config.toml
arch = "convnext"
norm = "layernorm"
inner_norm = false
patch_size = [8, 8]
width = 128
kernel_size = 3
beta2 = 0.999
epochs = 6.8
Rows from block 3 of a small image classifier, named by matrix and row number. Rows with one number belong to one neuron. Each number is 128 + 32 x the weight over its row's rms, rounded and kept within 0 to 255. All counts start at 0.
After each neuron's rows are labels from the 100 images, of 14976, where the neuron reaches its largest size: "colour at peak" is the nearest of a few named colours to the mean colour under the peak; "top examples" is what is common among them. Only what is clearly more common there than usual is listed. The data: photos of arthropod specimens (BIOSCAN-5M). In brackets: how many of the 100, against the usual share in percent.
# gate: MLP gate (model.blocks.3.mlp.gate.weight, 512x128), inputs 0-127
# fc1: MLP up (model.blocks.3.mlp.fc1.weight, 512x128), inputs 0-127
# fc2: MLP down (model.blocks.3.mlp.fc2.weight, 128x512, transposed), outputs 0-127

gate.204 [128 128 128 134 128 128 173  21 128 128 128 128 128 128 128 116 142 114 128 139 159 128 128 189 128 128  75 128 128 128 128 120 128 148 128 128  92  68 155 105 100 128 128 128 128  85 128  79 176 128 111  18 170 167 125 111 128 111 114 128 128 128 128 128 128 130 154 128 128 197 128 128  92 136 158  37 128 128 185 128 183 128 128 140 160 186 196 128  84 128 128 128 128 128  57 128 170 161 128 140 206  80 128 128 128 128 146 128 128  94 136 128 128 157 122 111 128 132 128 116 169 128 160 139  56 207  18 128]
fc1.204 [128 128 131 119 128 100 188 128 176 128 128 152 196 128  92 162  96 163 128 137 128 101  67 108 172 128 128  74 175 128 128 128 128 109 128 184 128 128  99 156 164 128 169 128 128 181 128 128  98 128 128 128 128 102 109 102 128 128 128 128 128 128 128 128 165 128  99 156 171 128 128 128 128 128 128 128 128 128 128 128 128 128 229  90 128 128 128   3 128 171  52 182 125 128  98 142 128 162 128 107 170  52 128 126 123 136 178 128 128 128 128  51  40  70 128 128 155  77  99 128  71  64 174 128 128  80 155 128]
fc2.204 [ 72 205 128 128 144  68 167 128 155 128  93 130 128 128 128 128 115 138  97 157 130  99 139 150  93 128  89 166 128 137 116 170 203 128 128 242 128 156 131 128 121 129 153 128 128 172 192 173 157 115 128 128 116 131 156 128 128 127 178  90 102  94 153  81 128 128  84 128 182 104 128  72  96 128 104 128 169  76 128  81 168 192 105 152 128 128 179 128 103 151  72 139 128  95 128 120 219 159 102 161  77 140 134 128  60  56 128 128 128 124 152 142  67 128 128 128 152 128 114 163 165 109 128 169 101 128 128 120]
colour at peak: grey (53 vs 8.9)
top examples: order Coleoptera (39 vs 16.8)

gate.499 [152 113 128 128 102 140 128 128  95 156 125 128  93 128 128 128 218 128 107 128 147 193 121 132 128 128 128 129 128  68 143 120 128 128 176 128 128 186 127 128 168 215 128 110 128 128 128 128  81 128 128 128 178 128 128 171 128 128 128 128  99 128 139 128 169 128  42 128 128 203 128 104 158 128 128  94 183  73 140 154 118 156 128 128 177  94  68 128  97 155 128  46  96 203   7 128 128 128 130 136 158 128  85 128  83 128 184  71 128 128  68 128  95 128 128 128 128 128 128  91 128 199 128  83 128 128 128 128]
fc1.499 [128 126 128 177 144 128 128 128 128 172  78 128 186 107 128 135  36 128 166 200  87  86 173 110 128 128 128 128 128 128 128  68 128  88 109 128 128 143 123 128 191  87 166  88 128 128 212 128 191 175 128 128 194 171 128 128 128 139 128 128 182 166 128  61 143 128 128 132 156 107 162  72 154  68 128 128 159 117 191 128 128 128 128  72 128 128 184 128 128 128 128 128 148  95 128 107 128 128 128 128 177 201 128 128 128 128 128 128  87 128 128 128 128 124 128 128 128  82 128 104  85  13 171 167 174 128 128 110]
fc2.499 [128 128 128 128 128 128 128 128 128 120  88 176 128 128 128 128 167 128 179 128 134 109 128 128 169 107 106 128 102 128  83 131 128 140 190  10  46  34 128 128 128 128 128 128  80 179 158 128 128  86 128 145 128 143 211  69 158 128 128  71  32 128  99 128  91 128  98 128 128  85 170 235  86 128 128 128 152 128 128 128 128 128 141 128 152 128 128 128 128 128 254 128 128 121 108  82 128 128 127 128 128 128 128 128 124 176 128 128  76 128 128 101 128 128 128 194 128 128 128 128 128 128 127 121 128 128 166 155]
colour at peak: grey (33 vs 8.9)
top examples: order Hymenoptera (57 vs 20.5)

gate.468 [190  75  57 128 128 128 128 128 147 128 128  90 128 128 128 128  77 128 128 160 128  79 132 128 128 128  79 128 128 107 128 128  30 128 128 128 128 128 107 208 110 128 136 128 128 128 148 170 128 128  61 128 226 128 177 177 128 128 128 128 138 128 117  67 108 140 139 172 128 128  64 127 200 178 128 128 128 108 128  48 128 128 128 127 171  92 112 128 124 128 128 128  83  49 128 170 153 128 128 128 128 163 128 138 128 193 156 169 171 144 146 128 128 128 128  62 128 128 152  67 128  26 128 166 128 115 128 101]
fc1.468 [ 70 142 138 181 128 184  74 128 141 128 128 128 211 153  65 125 128 198 128 128 148 128 128 128 128  74 128 141 128 128 135 128 128  76 189 188 168 128 128 128 128 128 128 128  56 128  80 159  98 128  77  96 128 128 128 177 128 152 179 128  70  83 177 118 128 132  75 128 128 211 169 128 128 128 128  89 128 128 153 128 128  61 176 128 128 190 183 128  64 128 128 128 128 128 128 128  90  41 174 128 128 128 194 124 128 166 128  94 156 128 128 115 128 110 104 128  99  88 128 128 164 128 128 117 136 191 128  94]
fc2.468 [101 128 163 128 142 147  42 128 128 128 128  86 182 151 128 104 128 152 128 144 143 128 226 119 189 107 128 147  98 138 118 128  95 128 197 128 115 159 128 205 208 121 126 113 122 115 128  95 112 128 115 128 213 154 123 139 128 116 128 128 125 165 126 128 128 197 128 105 198 174 128  60 105 128  52  70 128 128  34 128 128 128 128 128 128 108 128 196 100 160 128 128 144 143  63 128 128 128 159 128 204  92 128 128 154 167 128 128 128 128  83 128 128 110 151 153 128 128 128 156  90 162 128 128 148 175 126  94]
colour at peak: grey (32 vs 8.9)
top examples: order Coleoptera (38 vs 16.8)

gate.209 [135 128 126 166  62 128 128 128 128 128 128 128  13 172 206 128  69 128 110 169 121 149  23 128 182 128 150 128 170 128 128 128 128 128  76 128 128 176 128 157 128  80 128  60 130 117 128 153 128 144 131 128 210 156  92 128 128 128 128 128 138 180 128 128 128 164 191 128  86  88 128 128 128 128 128 175 128  55 128 109  98 155 128 143 151 127  92 150 224 128 128 128  96 128  86 128 129 128 183 128 125 171  81 177 128 128 128 192 128 114 128  93 126 128 128 128 128 135 122  59 128 128 128 128 100 128 181 128]
fc1.209 [ 32 135 132 201 128 175 128 103  68 117 144 128 128  95 128 101 128  88  97 198 128 155 128 128 128  85 128 128 128 155 191  84 165 128 128 128 219 128 128 128 164  96 119 128 128 128 168 128 103 128 128  51 128 128 140 122 128 128 164  59  78 128 117 129 128 128 128 103 128 128 203  92 128 128 128 128 153 128 128 124 182 128 196  49 128 131 170 192 128  61 128 161 128  98  80 128 128  63  68 128 156 128 128 128 128 128 128 128 101 158 128 128  67 159 112 128 134 128 128 128 128 187 128 128  70 152  76 128]
fc2.209 [128 128 136 128 128 128 155 128 128 174  64 148 128 126 128 128 128 200 128 128 181 128 128 128 128 128 128 207 128 128 128 128  67 128 129 128 128 128 128 128 128  98 128  94 128 165 128 128 128 128  74 195 128 128 177 128 118 128 128 225  92 187 148 128 128 223 175 136 128 128 102  99 128 128  65  74  96 159  62 128 199 211 132 191 128  87 128 178 116 128 128 128 146 196  77 183 128  53 128 128 184 144 128 128  94 160 128 128 128 128 128 117 157 114 128 129 140 128 128 128 128 186 173 128 128 170 159 111]
colour at peak: grey (48 vs 8.9)
top examples: order Hymenoptera (41 vs 20.5)

gate.441 [128 128 128 128  38 128 104 177 178 218 145 128 128 128 128 128 128 138 152 128  65 119 128 128 128 128 128 178 128 128 128 128 128 128  65 101 111 128 100 128 128 163 150 128 128 107 123 128 128 128 128  55 128 128 128 203 128 140 147 128 159 103  50  84 124 152 128 128 128 128 234 128 128 112 128 128 128  56  72 128 128 128 133 128 128 128 169 128 128 128 112 128 128 128 128  71 128 128 128 215  45 240 128 189  58 128 168 128 119 128 170 128 128 128 128 176 128 175 128  94 128 147 128 121 128 100 169 128]
fc1.441 [127 128 128 128 128 128  49 128  99 128 128 128 128 111 128  41 128 135 128 128 122 128 128 132 128 128 128 121 128 128 214 151 170 128 128 128 208 128 128  27 128 128 128 128 128 186 169 154 157 128 120 128 128 175 128 185 187 128 128 128 128 122 128  88 128  49 128 178 120  81 172 128 102 119 142 128 128 119 128 175 128 128 128 128 128 128 185 128 180 128 128  63 121 147 128 181 128  91 215 128  86 128 128 223 171 128 125 128 187 193 104 128 180 128 125 128 128 153 128  78 166 119  97  98 128 165 180 128]
fc2.441 [128 128 128 128 128 103 128 128 128 128 128  66 128  70 128 128 128 128 128 104 128 128 128 128  59 128 128 128 128 128 128 128 128 170 128 128 128 182 167 128  48  68 128 128 128 128 144 128 128 128 163 172 128 229 230 128 128 128 128  70 128 128 128 128 194 128 128 128 128 128 140  63 128 191 128 126 128 128 128 128 128 128 176 128 128 128 128   0 128 213  61 198 128   1 128 128 128 128 128 146 128 128 118 128  52  89 100 128 128 128 128 128 128 128 128 128 128 123 128 128 128 128 128 128 136 128 107 128]
colour at peak: black (72 vs 0.3); brown (28 vs 2.6)
top examples: order Coleoptera (47 vs 16.8)

gate.231 [128 146  84 138  86 153  72  58 128 154 164  83 128 128 128 122  45 128 144 128 128 128 128 128 241 173 182  87 128 128 128 175 128 128  93  87 130 128 128 136 128 113 128 128 128 128 120  81 128 128 128 168 201 128 155 128 128 128 159  90 128 106 128  94 128 169 195 128 128 128 128 105  71 128  69 128 128 174 166 128 141 128 213 128 128 124 128 128 189 128  77  73 128 128 128 128  75 128 128 128 128 152 103 128  51 128 157  38 102 128 110 128 154 128  96 128  43  86 129  93 128  93 147 128 160 128 142 128]
fc1.231 [128 128 148 131 128 128 131 128 128 128  59 128 131 128 128 119  83 146 156  96 182 128 202 128 128 125 149 142 110 128 128  33 154 128 129  98 128 223 118 128 128 128 198 109 128 128 128 128  64 128 128 127 128 128 129 128 128  97  79 211 128 128 166 128 154 128 184  88 128 128 111 128 118 133 128 134 176 128 158 128  53 128 128 128  95 128 128  97  44 128 128 128 128  92 128 128  81 128 200 173 102 179 128 128 128 128  41  85 125 128 106 134 128 128  65 117 224 128  75 125 128 197  97 128 153 128 110 154]
fc2.231 [128  84 128 128 128 128 128 128 128  47 202 128 156 136 128 128 128 140 128 128 128 128 128 128 221 128 130 128 129 253 128 128 167  89 128 128 128 128 128 100 152 128 124 128 128 128 128 128 128 143 117  73  80  33 128 101 128 182 128 170 128  85 128 128  61 103 119  98 128 128 128 128 128 128 128 128 128  86 135 128 199 128 128 128 128 128 128 128 101 128  94  85 159 128 153 128 114 128 174  60 128 169 128 128 211  74 188 205  93 162 128  57 128 128 128 128 128  76  65 128 128 128 128 128  59 128 128 111]
colour at peak: grey (52 vs 8.9)
top examples: order Coleoptera (41 vs 16.8); order Hemiptera (28 vs 11.3)

gate.117 [ 64 128 128 192 182 128 128 128 128 128 128 128 153 128 154 128 128 129 111 128 128 128 128 208  68 128 128 128 111 128 128 128 142 128  86 178 128 162 146 109  47 102 128 104 100 191  85 128 128 128 111 128 128 190 128 128 128 128 128 128 147 128 112  87 128 128 128  61 113  87 251 107  85 135 174 160 128 111 128 128 100 128 128 128 128 166 120  84 128 100 128 128  98 128 128 128 128 174 128 179 128  68 128 128 184 110 106  75 179 128 139  63 148  76 128 168 110 128 128  61 128 128 242 128 128 128 100 176]
fc1.117 [128 176 118 128  69 128  87 128 128 128  98 128  70 114 198 128 133 180  88 208 135  96 167 128 128 128 111 128  33 184 128 128 148 128 128  52 128 128 170 128 103 161 128  99 186 153 128 128  80 177 128  72 111 128 128 101 128 128 147  70 128 121 132 128 171  81 128 128 109 102 194 128 148  82 141 175 128  77  76 128 128 128 162 108  95 128 128  97 128 147 128 128 192 100 175 128 128  76 103 160 102 152  56 204 128 128 128 164 129 224 135  88 128 128  97 128 128 128 140 115 128 128 128 128 149 128 128 128]
fc2.117 [128 158  91  61 169 145 129 177 167 128 168  84 128 132 128  69 128 128  98  74 180 128 128 143 114  85 128 115 149 149 128 128 108 163 128 104 166 160 128 128 109  39 123  93 128 112 128 128 128 128 128 146 128 150 168 128 128 105 128 128 128  52  78 128 128 112 128 132 125 128 152  71 171 128 128 128 128 128 128 128  12 128 147 128 128 167 128 128 128 128 128 192 239 127 194 128  70  91 128 128  95 117 128 128  73 103 128 125 128 128 128 128 128 116 109 128 183 182 128  75 194 107 211 128  95 177 128 128]
colour at peak: grey (61 vs 8.9)
top examples: order Coleoptera (36 vs 16.8)

gate.346 [159 177 128 112  72 151 128 221 128 161 128 160  89 116 128 161 146 109 128  47  97 128 128  90 128  76 147 167 187 128 128 121 128 128 128 128 128 230 135 144 177  80 128 128 212 128 128 128 194 128  77 134 147 140 166 128 128 128 122 128 128 118 177 132 128 127 108 214 128  62 147 128 128  99 128 177 128  80  97 128 143 128 128 128 128 128 128 128 128 128 128  81 128  79 128 128  99 128 177 183  99 227 128 114  92 166 128 128  80 128 128 128  91 128  81 128 170 128 128 128  82 172 128 104 102 128 173 128]
fc1.346 [134 168 173  76  63 157 128  56  80 128 128 142 128 128 128 128 128 101 134  69  92 128 128  64 173  92 128 128 128 106 192 128 187 128 128 128 126 128 157 120 155 128  92 128 148 128 128 128 128  58  78 128 128 130 165 192 128 128 128 101 158 128 128  25 128 128 163 103 128 128 128 128 128 128 128 140 128 128 191 128  87 128  55  88 128 128 222 128 128 128 165 128 169 213 128  84 128 129  86 128  72 176 128 128 128 107 128 105 128 178 128 128 137 135 128 196 128 128 128 128 139 135 198 185  79 128 157 128]
fc2.346 [128 128 159 128 128 128 151  98  39 128 169 128 128 128 128  93  56 128 211 128 128 128 128  57 128 128 151 128 152  34 128 128 128 128 146 174 191  48 128 163 128  89 128 128 128 123 128 111 128  68 128 119 104 140 128 128 251 225 150 128 128 174 179 138 179 128  88  92 128 128 128 128  72 128 128 128 128 128 128 102 137 128 128 128 128  96 128 128 148 128 128 105 152 107 128 128 212 128  95 151 128 131 128 146 128 128 128 180 128 128 128  91 128 128 100 102 121 128 153 205 173 128 128 128  73 128  80 110]
colour at peak: grey (32 vs 8.9)
top examples: order Coleoptera (71 vs 16.8)