config = dict(
    color_jitter=0.1,
    patch_size=[8, 8],
    conv_stem=False,
    width=128,
    mixing='cutmix',
    magnitude_pruning=0.5,
)
Rows from block 9 of a small image classifier, named by matrix and row number. Rows with one number belong to one neuron. Each number is 128 + 32 x the weight over its row's rms, rounded and kept within 0 to 255. All counts start at 0. Numbers have three digits each. After the name is the row's rms in percent of the matrix's.
Before each neuron's rows are labels from the 100 images, of 14976, where the neuron reaches its largest size: "responds to" is what is common among them; "patch colour" is the nearest of a few named colours to the mean colour under the peak. Only what is clearly more common there than usual is listed. The data: photos of arthropod specimens (BIOSCAN-5M).
# gate: MLP gate (model.blocks.9.mlp.gate.weight, 512x128), inputs 0-63
# fc1: MLP up (model.blocks.9.mlp.fc1.weight, 512x128), inputs 0-63
# fc2: MLP down (model.blocks.9.mlp.fc2.weight, 128x512, transposed), outputs 0-63

responds to: class Arachnida
patch colour: white
gate.192 094:086188128128128128167128111140128128066128135100128128128127099116128128156193226128128128087116234151161128205162128103128051128128128155113103128159118173128128164128128128109087128128097095
fc1.192 097:215128128210128172043128138185046082111128128128128106128158128128128169128149128128085128099128119168153128112128128126130149128158063153128206128114118128128161026128105104128128128119128128
fc2.192 082:128110172032128136128128128127128128090128128128128128104195103129187128100128128128128071128128153128128048109089050128128185128128128128136128128132128128172128128140128128128128128128128081

responds to: class Collembola
patch colour: white
gate.145 111:128167128123136128184128128128128128128110137128128128128098162064053128128179128084184155069159128128164087113109108128128128070128168049160148128170159089128128128128128128128065201128128140
fc1.145 106:128106098079138118128143128120105125124163081097109128128128181128109113128128128094092157128128128099128098152128128128128128128128128128090128128063128100129128128128188144128128128059058162
fc2.145 100:103128105128128106128151128128079074128052125162128181157133164077160049203128128056093186128128165128159167128109128128128128128098128129072128119128128167079158149063128053128185090110128112

responds to: order Coleoptera
patch colour: grey
gate.149 092:190142128128128120128128128128128126116142128128051138128118142036192128128128128128128128065117128099128128147128071089162128105128070128173164077099128128154055128128147159128128128128128159
fc1.149 091:157219116139128137128128128131175128125128100121128128061128048114128128211128138201179168127128062128157128137103169128160128128128128128193081128163128157128128128128128128128128207128213208
fc2.149 068:128128128233128128128128110098128080128128144136128128128056128128128128150128128128128128128128128130128216173128128128168128128128128084128151128059128128181128128128224097128128128128128128

responds to: order Lepidoptera
patch colour: grey; brown
gate.231 113:117128008128124160081128128096099076128128113119128128128128128110128128158164134137128124091128175128117144138128155128128113133128143128128128128135128128145128184128209128155128128111128228
fc1.231 119:075125128178114138165128128128128128165128141128150128202128128128066128124213128128173128128045128060128166212134128128167088117132122141084078128128097067140128130128128237128128103142133128
fc2.231 125:128145110159162157128098128128143182118128070111128128129128128051128104128030104213128121059210090154128128128132136128157128067098103180128195126128113179128128120123128128128049132056114128

responds to: order Hymenoptera
patch colour: white
gate.335 104:128135096128128093128128128128186152128128140125128128103078128069128128186128152102128128164128128128134059128094128128144172078053136128129113128136169192153069128128164093173128128128128140
fc1.335 103:185092128044129128128128084128128128128122169180128146128128128087209151128128128101157128116128139128128149086128216128181128081153114128128205128147128128128128128128161128114116055142115137
fc2.335 101:128152183128128147139128180087120128121128199143067128060128104185080128138128128169215191141128128128128154134128166128128188158110128152128128111128128128114128128128044175128107128150099169

responds to: order Hemiptera
patch colour: grey
gate.33 086:158100202128119195128128128128094086128171203211114128128128082061128047128128117092143128208147128128128128128166128094160128128118136128128128128128111128074041128128128128128128180128148128
fc1.33 093:126112128082169087128229057177100128079128146183128128070155128111128128128128125128128128081098182204128117100121128128167128131128060197128144168128065128128090128128188122128128092093114128
fc2.33 084:128128128128165150094108187104108151198136215188137128102202128164128128143132128186088128069243128128108151128068179128163128128128128128128122128128104122082179128192128128072115128146087128

responds to: order Coleoptera
patch colour: grey
gate.165 094:155125197128206174103128128069053155128128111034154128128128108063128128128128128084128128128128094179082128185128128128128124128128128174196078128128128128128128128146128128156128128098128127
fc1.165 098:128116176169128128128157128116128136128110128128128128186128112128128103111128128128174128128104128190212045128128205128143128128221131128128128194128145128128088128222072128192120128128089128
fc2.165 090:128128189055145128128089050128090200128128128128128145157077110101128205128128128159128121128128153128052077144128172041128128070128149197084128128128114128128128128146128128128097102128128245

responds to: order Diptera
patch colour: brown; grey
gate.396 122:128172085128096128094128128128128057088196128087092128129128160128172116128090128119128069128128128079110139202128128128128143128128128110160127133098124149146075074128155128128128023147089173
fc1.396 111:100128152128125109166128128077164169128092128128108201129128165081078112146085104128128128107128128128128128077128130128097099212128128128045128156128128146175128128128077128145128053126083053
fc2.396 125:169107137128106128109156128130128128128114128199128188132084049121128196128181140098128163159128128120128086128128128128172070128098142099136122128169128128128128102128128140057150175125128153

responds to: order Hymenoptera
patch colour: brown; grey
gate.235 115:128128175128128061151104128128128125139193217128128128128184157128128128128128134130147072095115109079083128128162128129128088051193128116128128098128128083108128128128107206128128128128128128
fc1.235 108:122128055054121128128128128167056128128077163102132128100128088128101205128128066128128171189195107128128160128128086174155128151128128128163073152082179128158194128161126128064128077128128115
fc2.235 111:128209076124161073128096103128128180128175128128106128128090092128128221089128128128128142142128119082057128178128128046128128128198128190044128128134154128128128141128128124134128141128128128

responds to: order Hymenoptera
patch colour: grey
gate.420 103:128111175159178128181128066128128128144128184067128128110182128061192128128094128128128128128149062171128136128128120128128128128128180120104067128069107128128128072093128128128110128132084128
fc1.420 114:217143132104128159155128128128128128128049128128171128141173069184128128141100064208183152128163128180088128211104128128077128181108110103128128128128073128177128122081097128128128067128127047
fc2.420 125:128128128179128151128086114128172128172128175162128128128093153233128128088109095172146128128151103128128168157150148128128090133128128137192128128098055128128128128131111111159044128128191128

responds to: order Diptera
patch colour: brown; grey
gate.353 114:073177088132128171128128128128128128153128117128183128128128079136128080207174128128128064128058133128128146128128149166112122137128128134128150172176128170096144096128128100134092222128128157
fc1.353 111:130204107128128139060104128096128133090128128108088120128110121128128128154079128255128128128128128083128128128217128175083128162128165128084128128128128128128209128157152153128164128128059128
fc2.353 114:128035128128160144159128122132128128188128128137128128104205154107128128213128108078066111128035128128055193086091128128128173054128116128186155135128088081123136162105102095128128071118128190

responds to: family Drosophilidae
patch colour: grey
gate.361 109:183040128113098153128128101128155072054128079128128149128169128128126128128151128060128074135087128128128128128128141128128127118152128155128095128056129144197128128128128173112128028163128100
fc1.361 125:128100182128181112199128128128128151115087128128116101149128128128183146165145138128139128128224128127128128128128128128079176128128128128128128098155128166080059116147011128136128128126128106
fc2.361 138:109128129088144110128097128128090094111155177189098111128105180136101164204128142104133103143128107183128128189128125183128163201128111113147128028128116067128173118128083147128182096126044128

responds to: class Arachnida; order Trombidiformes
patch colour: white
gate.199 108:059128119128166102128088169128142063128128202128128147128053171065168139128161128166068170128145128141192128080140128128176114111128069064128128137108135128142150098083188160104128128169128144
fc1.199 115:128178128107128149212171162128048095128174106091074128128186081128105114105128138128128073118164097109174162128135128088128033145147128178128128128079136128085132143128169128128062095128090128
fc2.199 130:079149146138171124169128174101065083127145095128128128070128128128148077163128141163075155144076165101150159128128104125102169116128108153119128083128128194148100174092136153128151186199158080

responds to: order Diptera
patch colour: grey; brown
gate.167 118:128131128128096168128128044126162128154128164201184101128128128128148128177191128055087128089088111128116128116084128214128128131165164128087128128181079118115128128128128080128176179072128168
fc1.167 113:128128144128089128128151128128128201104081128111128128128149128213065128113128141155128105128086128145121103127196128167052128125169128116128128128144128125171128128128184128128111049128028061
fc2.167 127:128128128205138128128128174128130050159117128129101128111128177128136091124128128087130171152150128128183184078128182186128128128156128128186149089083128128128128128147128128196128145128128061

responds to: order Lepidoptera; order Hemiptera
patch colour: grey; brown
gate.289 126:126186128135088128068128072104130128154128128128128117174128141128141128199138107128128103070077098192128154128128128188121128128128095183091136128128085133084237132128139137128128062098128128
fc1.289 116:038118166092155177128128106054128128079123126127220140128101178103152128158128143128128114153128150128082148104128128128128106128132128128083044084090148090128128157057128128128128121157149128
fc2.289 129:086225128128076098198128121105163128128128108128082162139131128128096084099128116161128156091122128066177082128128116081129128128112128151128221128122117158064093163089128123128128127128154144

responds to: order Lepidoptera
patch colour: grey
gate.48 105:096128128128128128128133128128128128128249174211073128157128128128154077113128128161128099128121100128128197122149128042145214157183102128056128128128172081131128129128128128077154117128128128
fc1.48 107:103128077128113150128087057128128207148128128128152128202128188105128134085128128080162124174103093093103133080165128128161046128128128128160128128128128128128128128136128128128216128128128127
fc2.48 107:082083131128117074128128128085117230128184128128128128140128128062128171112128128128054145110128128174081094128166078128035197106128182128128161128171129128147128128112103128094128102096133128

responds to: order Lepidoptera
patch colour: brown; grey
gate.101 091:119093071100128180128131075099128080102237108148151151107123128128141187161128128041052073142134126086128176175108100109128098128109184128128128128128118128128128128128191129067141128202067128
fc1.101 087:128128095061128157166050115074128150161140070087043128128128082127174092128128099152128128128139128075128128128118201128128128128124128140128128089075092151128128128095128173128128108119128128
fc2.101 077:128084128207128128128188128128154159165179128072128128064167153057128159128101105128048212128063128111146128128107080128128218128103165128181202128128128131128090144064128119093128122128163128

responds to: family Drosophilidae
patch colour: grey
gate.357 104:070135128128128154188139128138098128128225128128128065112128197128128128179128193067132128128128128112166128151128128128128084100128054128128128110128098128068128128128181128128128128128194128
fc1.357 104:107132128128153107128058128128128130076128066036128128119128128128128188128128171128089128064128173155065111158151101179128128128128089128156128146091138143128128089128128160164128128128116055
fc2.357 102:128128103079152153153128128128213128128128128067128132116063182159085128128101128058128104159128128135203179153128128070128128143186128104128110031128128128168128185184128117139118128128138128

responds to: order Hymenoptera
patch colour: grey
gate.183 080:085128149128128103156064069128128128217093154128099200128042159128129128181128119128128128128128128128128128128128103160186128128148128108140128098128097128153131128128128128102128052102128182
fc1.183 087:090128128115217139128146128128128128128128153128128128128172099084128128128074128024149128128137191128053158128128128128139108131086128164157071128080128111219128128096181128128128156128054207
fc2.183 095:128204062128112128128128180063157128128128128128087128128096122128128183061157080208137195128099191153185128128128176128128128108177128152128128128075176206128086176128128135170128128062128171

responds to: order Diptera
patch colour: grey
gate.168 094:128070128128101209083174115128133128112119128200128114128183128128126128128128155128128128188058128128128210049110128171128093092095120101128128179128109128092128128128177128128135128128128128
fc1.168 101:142091128123191128164128117128128185128077081157128128194128128190175125128128128149128128106128128128128128128128128128128128128097128128131176128171128137093084128103128031128215128128194146
fc2.168 102:128153195164177122128128128125108174128188141108172128128128132128128131087110128128128128128128084078128128128128119149151128080128128128128128128128128128128128128076128111116128169194128128

responds to: order Psocodea
patch colour: pink
gate.378 112:196145039128136128096128128106128128128128128128078128128128139111155183128128120128065045128128116034143143128194128128128131076192084128039128128211163128098128128165128128128128128060128128
fc1.378 124:084128128128162113128128128120128112211128128100128128061190143128128128128062128154171224128203128213171109166103132128128128128114128128128128128117182128128090061153128128128128128124128128
fc2.378 123:128142128083128128057138128152128183128128202128158072128128134128151160128111108083128144140128128128125128042137128113128152130128150172109079128128175181128128128167128128128128128101128126

responds to: order Hymenoptera
patch colour: grey
gate.223 082:160145128128245128128128128128096161128075128128110128128017128128187128128128128128128128100128068161149128128128168128225128128128128115128128054128128151128202128128128128128142128128139128
fc1.223 091:128137218128128186119128128188128118128128128128128057128128109128128128043128147128243128128083128128128116228213128157104126130128128128128128128094128081128176128128128192128128128128128053
fc2.223 075:128128128128128128128128128056114128105128128128128128101128205128128142128128128128128128128128185128128160128128128204128128128128128128128009076128128062128128128128048154128104128212128096

responds to: order Hymenoptera
patch colour: grey
gate.23 118:128128204196130074159128087171128128179189211128128155128186135128120152088091109128128085128128113144128128128185079097128108170170128128110095128093128098098075041128142128128152128166088128
fc1.23 107:075128152144112150128158118086128128128182128152161150128101157128128128103101128203135128063088131098185128195087128072117094076128085128128113128128128128128128161150157128128075171147132174
fc2.23 128:147132128128076150170118128176128128088092155155159128128145115143163070110128171157220128113145099149181128117162128128180128193077128128128128109145083152128125083128121061075156114119128128

responds to: order Diptera
patch colour: brown
gate.131 109:139128128076167128069128101128128128128137128071137128090128128128173146188089110172128101128128150128128128166128128227128163166108128128052128128128079128156137128197162191128128084157081114
fc1.131 105:128128065165128128083128128128128155067128101128054155142128128128128128128095186197171128128128128159128128128189128128073128094128095128128128169095124128128109170169128128177156000128128116
fc2.131 121:163152168067128128128128178128128148105132088128128158128074090091128197128162128152128097142128152163128036191128128128120128150128128172020114133109130162142128144121186146087172161128080128

responds to: order Lepidoptera
patch colour: grey; brown
gate.53 106:128168085092128156132128128128063082124128158128118118092151128128128083128195163143143148128057194128068134095174131128128203098146190128128128108128128128128175128128128128128068128128128128
fc1.53 098:128128160161072128061098142128116128055128128128126128128108128128128104153128103128128171098128094115128109155114128108128167128128128101175156128128128239128128128189128128128128128197227089
fc2.53 099:162169142123122112128128128161128141128128128128062128128123128128016128128126128128156128128012147128128067080195186128130128128128120128128128128044166034128128116094088165161156114128168128

responds to: order Hemiptera
patch colour: white
gate.314 105:079128128174128068145173155109195187034128134128128128128099128128128128132210126128128103180128128111123128128117129134128128130150128059040093128128203128106172160142103128159128128128128100
fc1.314 109:128181129128128128128106128172128128114155118019128115166151128128128128138128139128128062063166128128128128177108128128055203128128193155128128128134112128115094128153128128128128128128059128
fc2.314 121:128128128097128128156074142183128151162115179171128156190099132165128128092128128172082128036077128142092102128128128128186093128093120156070100145128103186128120128090128067128128097128095214

responds to: order Lepidoptera
patch colour: grey
gate.100 111:128128128128128155159158098128128128128173096128128128091128128128128128128080081098128091231128128128128185177120128092128081128132066227116043128128128139128092128128128180207160065184178096
fc1.100 101:166147128128128128071128172128128089093127150128079128128124046128128123046128128128128178128154161128128128151128128128128205128131128128188132183121128224128070089128128140128128128210175029
fc2.100 093:187129131128128128064094143128092038079060128162128163128128149128128128185128128128128114128186119128128171128128127128128128122132078128138089128120128145128150128128223091130204128128030128

responds to: order Hymenoptera
patch colour: grey
gate.12 085:099128110128128084128137087128174128065128128128128128135104146128084205243128181128122128089130128128140165128119125128128128128128128128128128128170128128077128128098108168126128128128128078
fc1.12 089:163128128128128154082128079128066149118128128223128138128168118146128118172160054110178111092128128128128128128178140225182128128128128208128199180153119128047128128181083128067128066128128128
fc2.12 082:216128128079128128128098128143128128109128128133128128035128128145128128128128128207128079128079128128128126121092128128128160128128128143159128156106128128189128110128128128140128128151169001

responds to: order Hemiptera
patch colour: grey
gate.198 129:086168086179128155064040175128233095143158128174148156170042100128175116166128156109085094123176068126086128128114183128126152128102085092128149142150128099105202128090121128128164128128128128
fc1.198 117:069193128128131159191128157128128087100169107104111082137056157041087128128135172147140167157128134128128179185201128128128078128093113128191128128128128090099128128128128163128031128128128075
fc2.198 142:128074128128146158123128128083176128066154050101128083128124084155188128097102128126138128189127151189128090098174186156128135139073128128128160128128128144146128145128134128182128163128155091

responds to: order Lepidoptera
patch colour: brown; grey
gate.106 084:082128128128089128147128175128128128128168108128082128147128116128128164213104097136133128051186179128108128128146111128085149051215171128128128128112083090128138128182128128096194128128128128
fc1.106 084:161128192069141079191190128183128128121037172128128128128101133128128128126128055128132128128128162128128054219128128128128114105098107128128049091091099132105187128128128160061128112128110137
fc2.106 079:120128128085129128128048128128104083128128128210128128128147128150128128128172155128128108098164128085128131173092128162106106136205108128055094156197128128101148128187128128128097128128081084

responds to: order Hymenoptera
patch colour: grey
gate.104 116:128128128065128094170116128128079128149048128128128172128160128128191128155128052162128146171202086117155110081151165128128128058156128128149129128128169097084095135128128127089128092128128172
fc1.104 113:173184128128096128128178115128065128117178128142156128128177128128101120068128093077192088128128175083094104128151103095128128097128128128193128128064111066121128128081192150138061155212052128
fc2.104 123:128128060128076047128068144077119153122157150103128128185128127095157128056173128128176200082174165135205122128128105128128113128200125175079128070113128128140137128056128128128097128128155108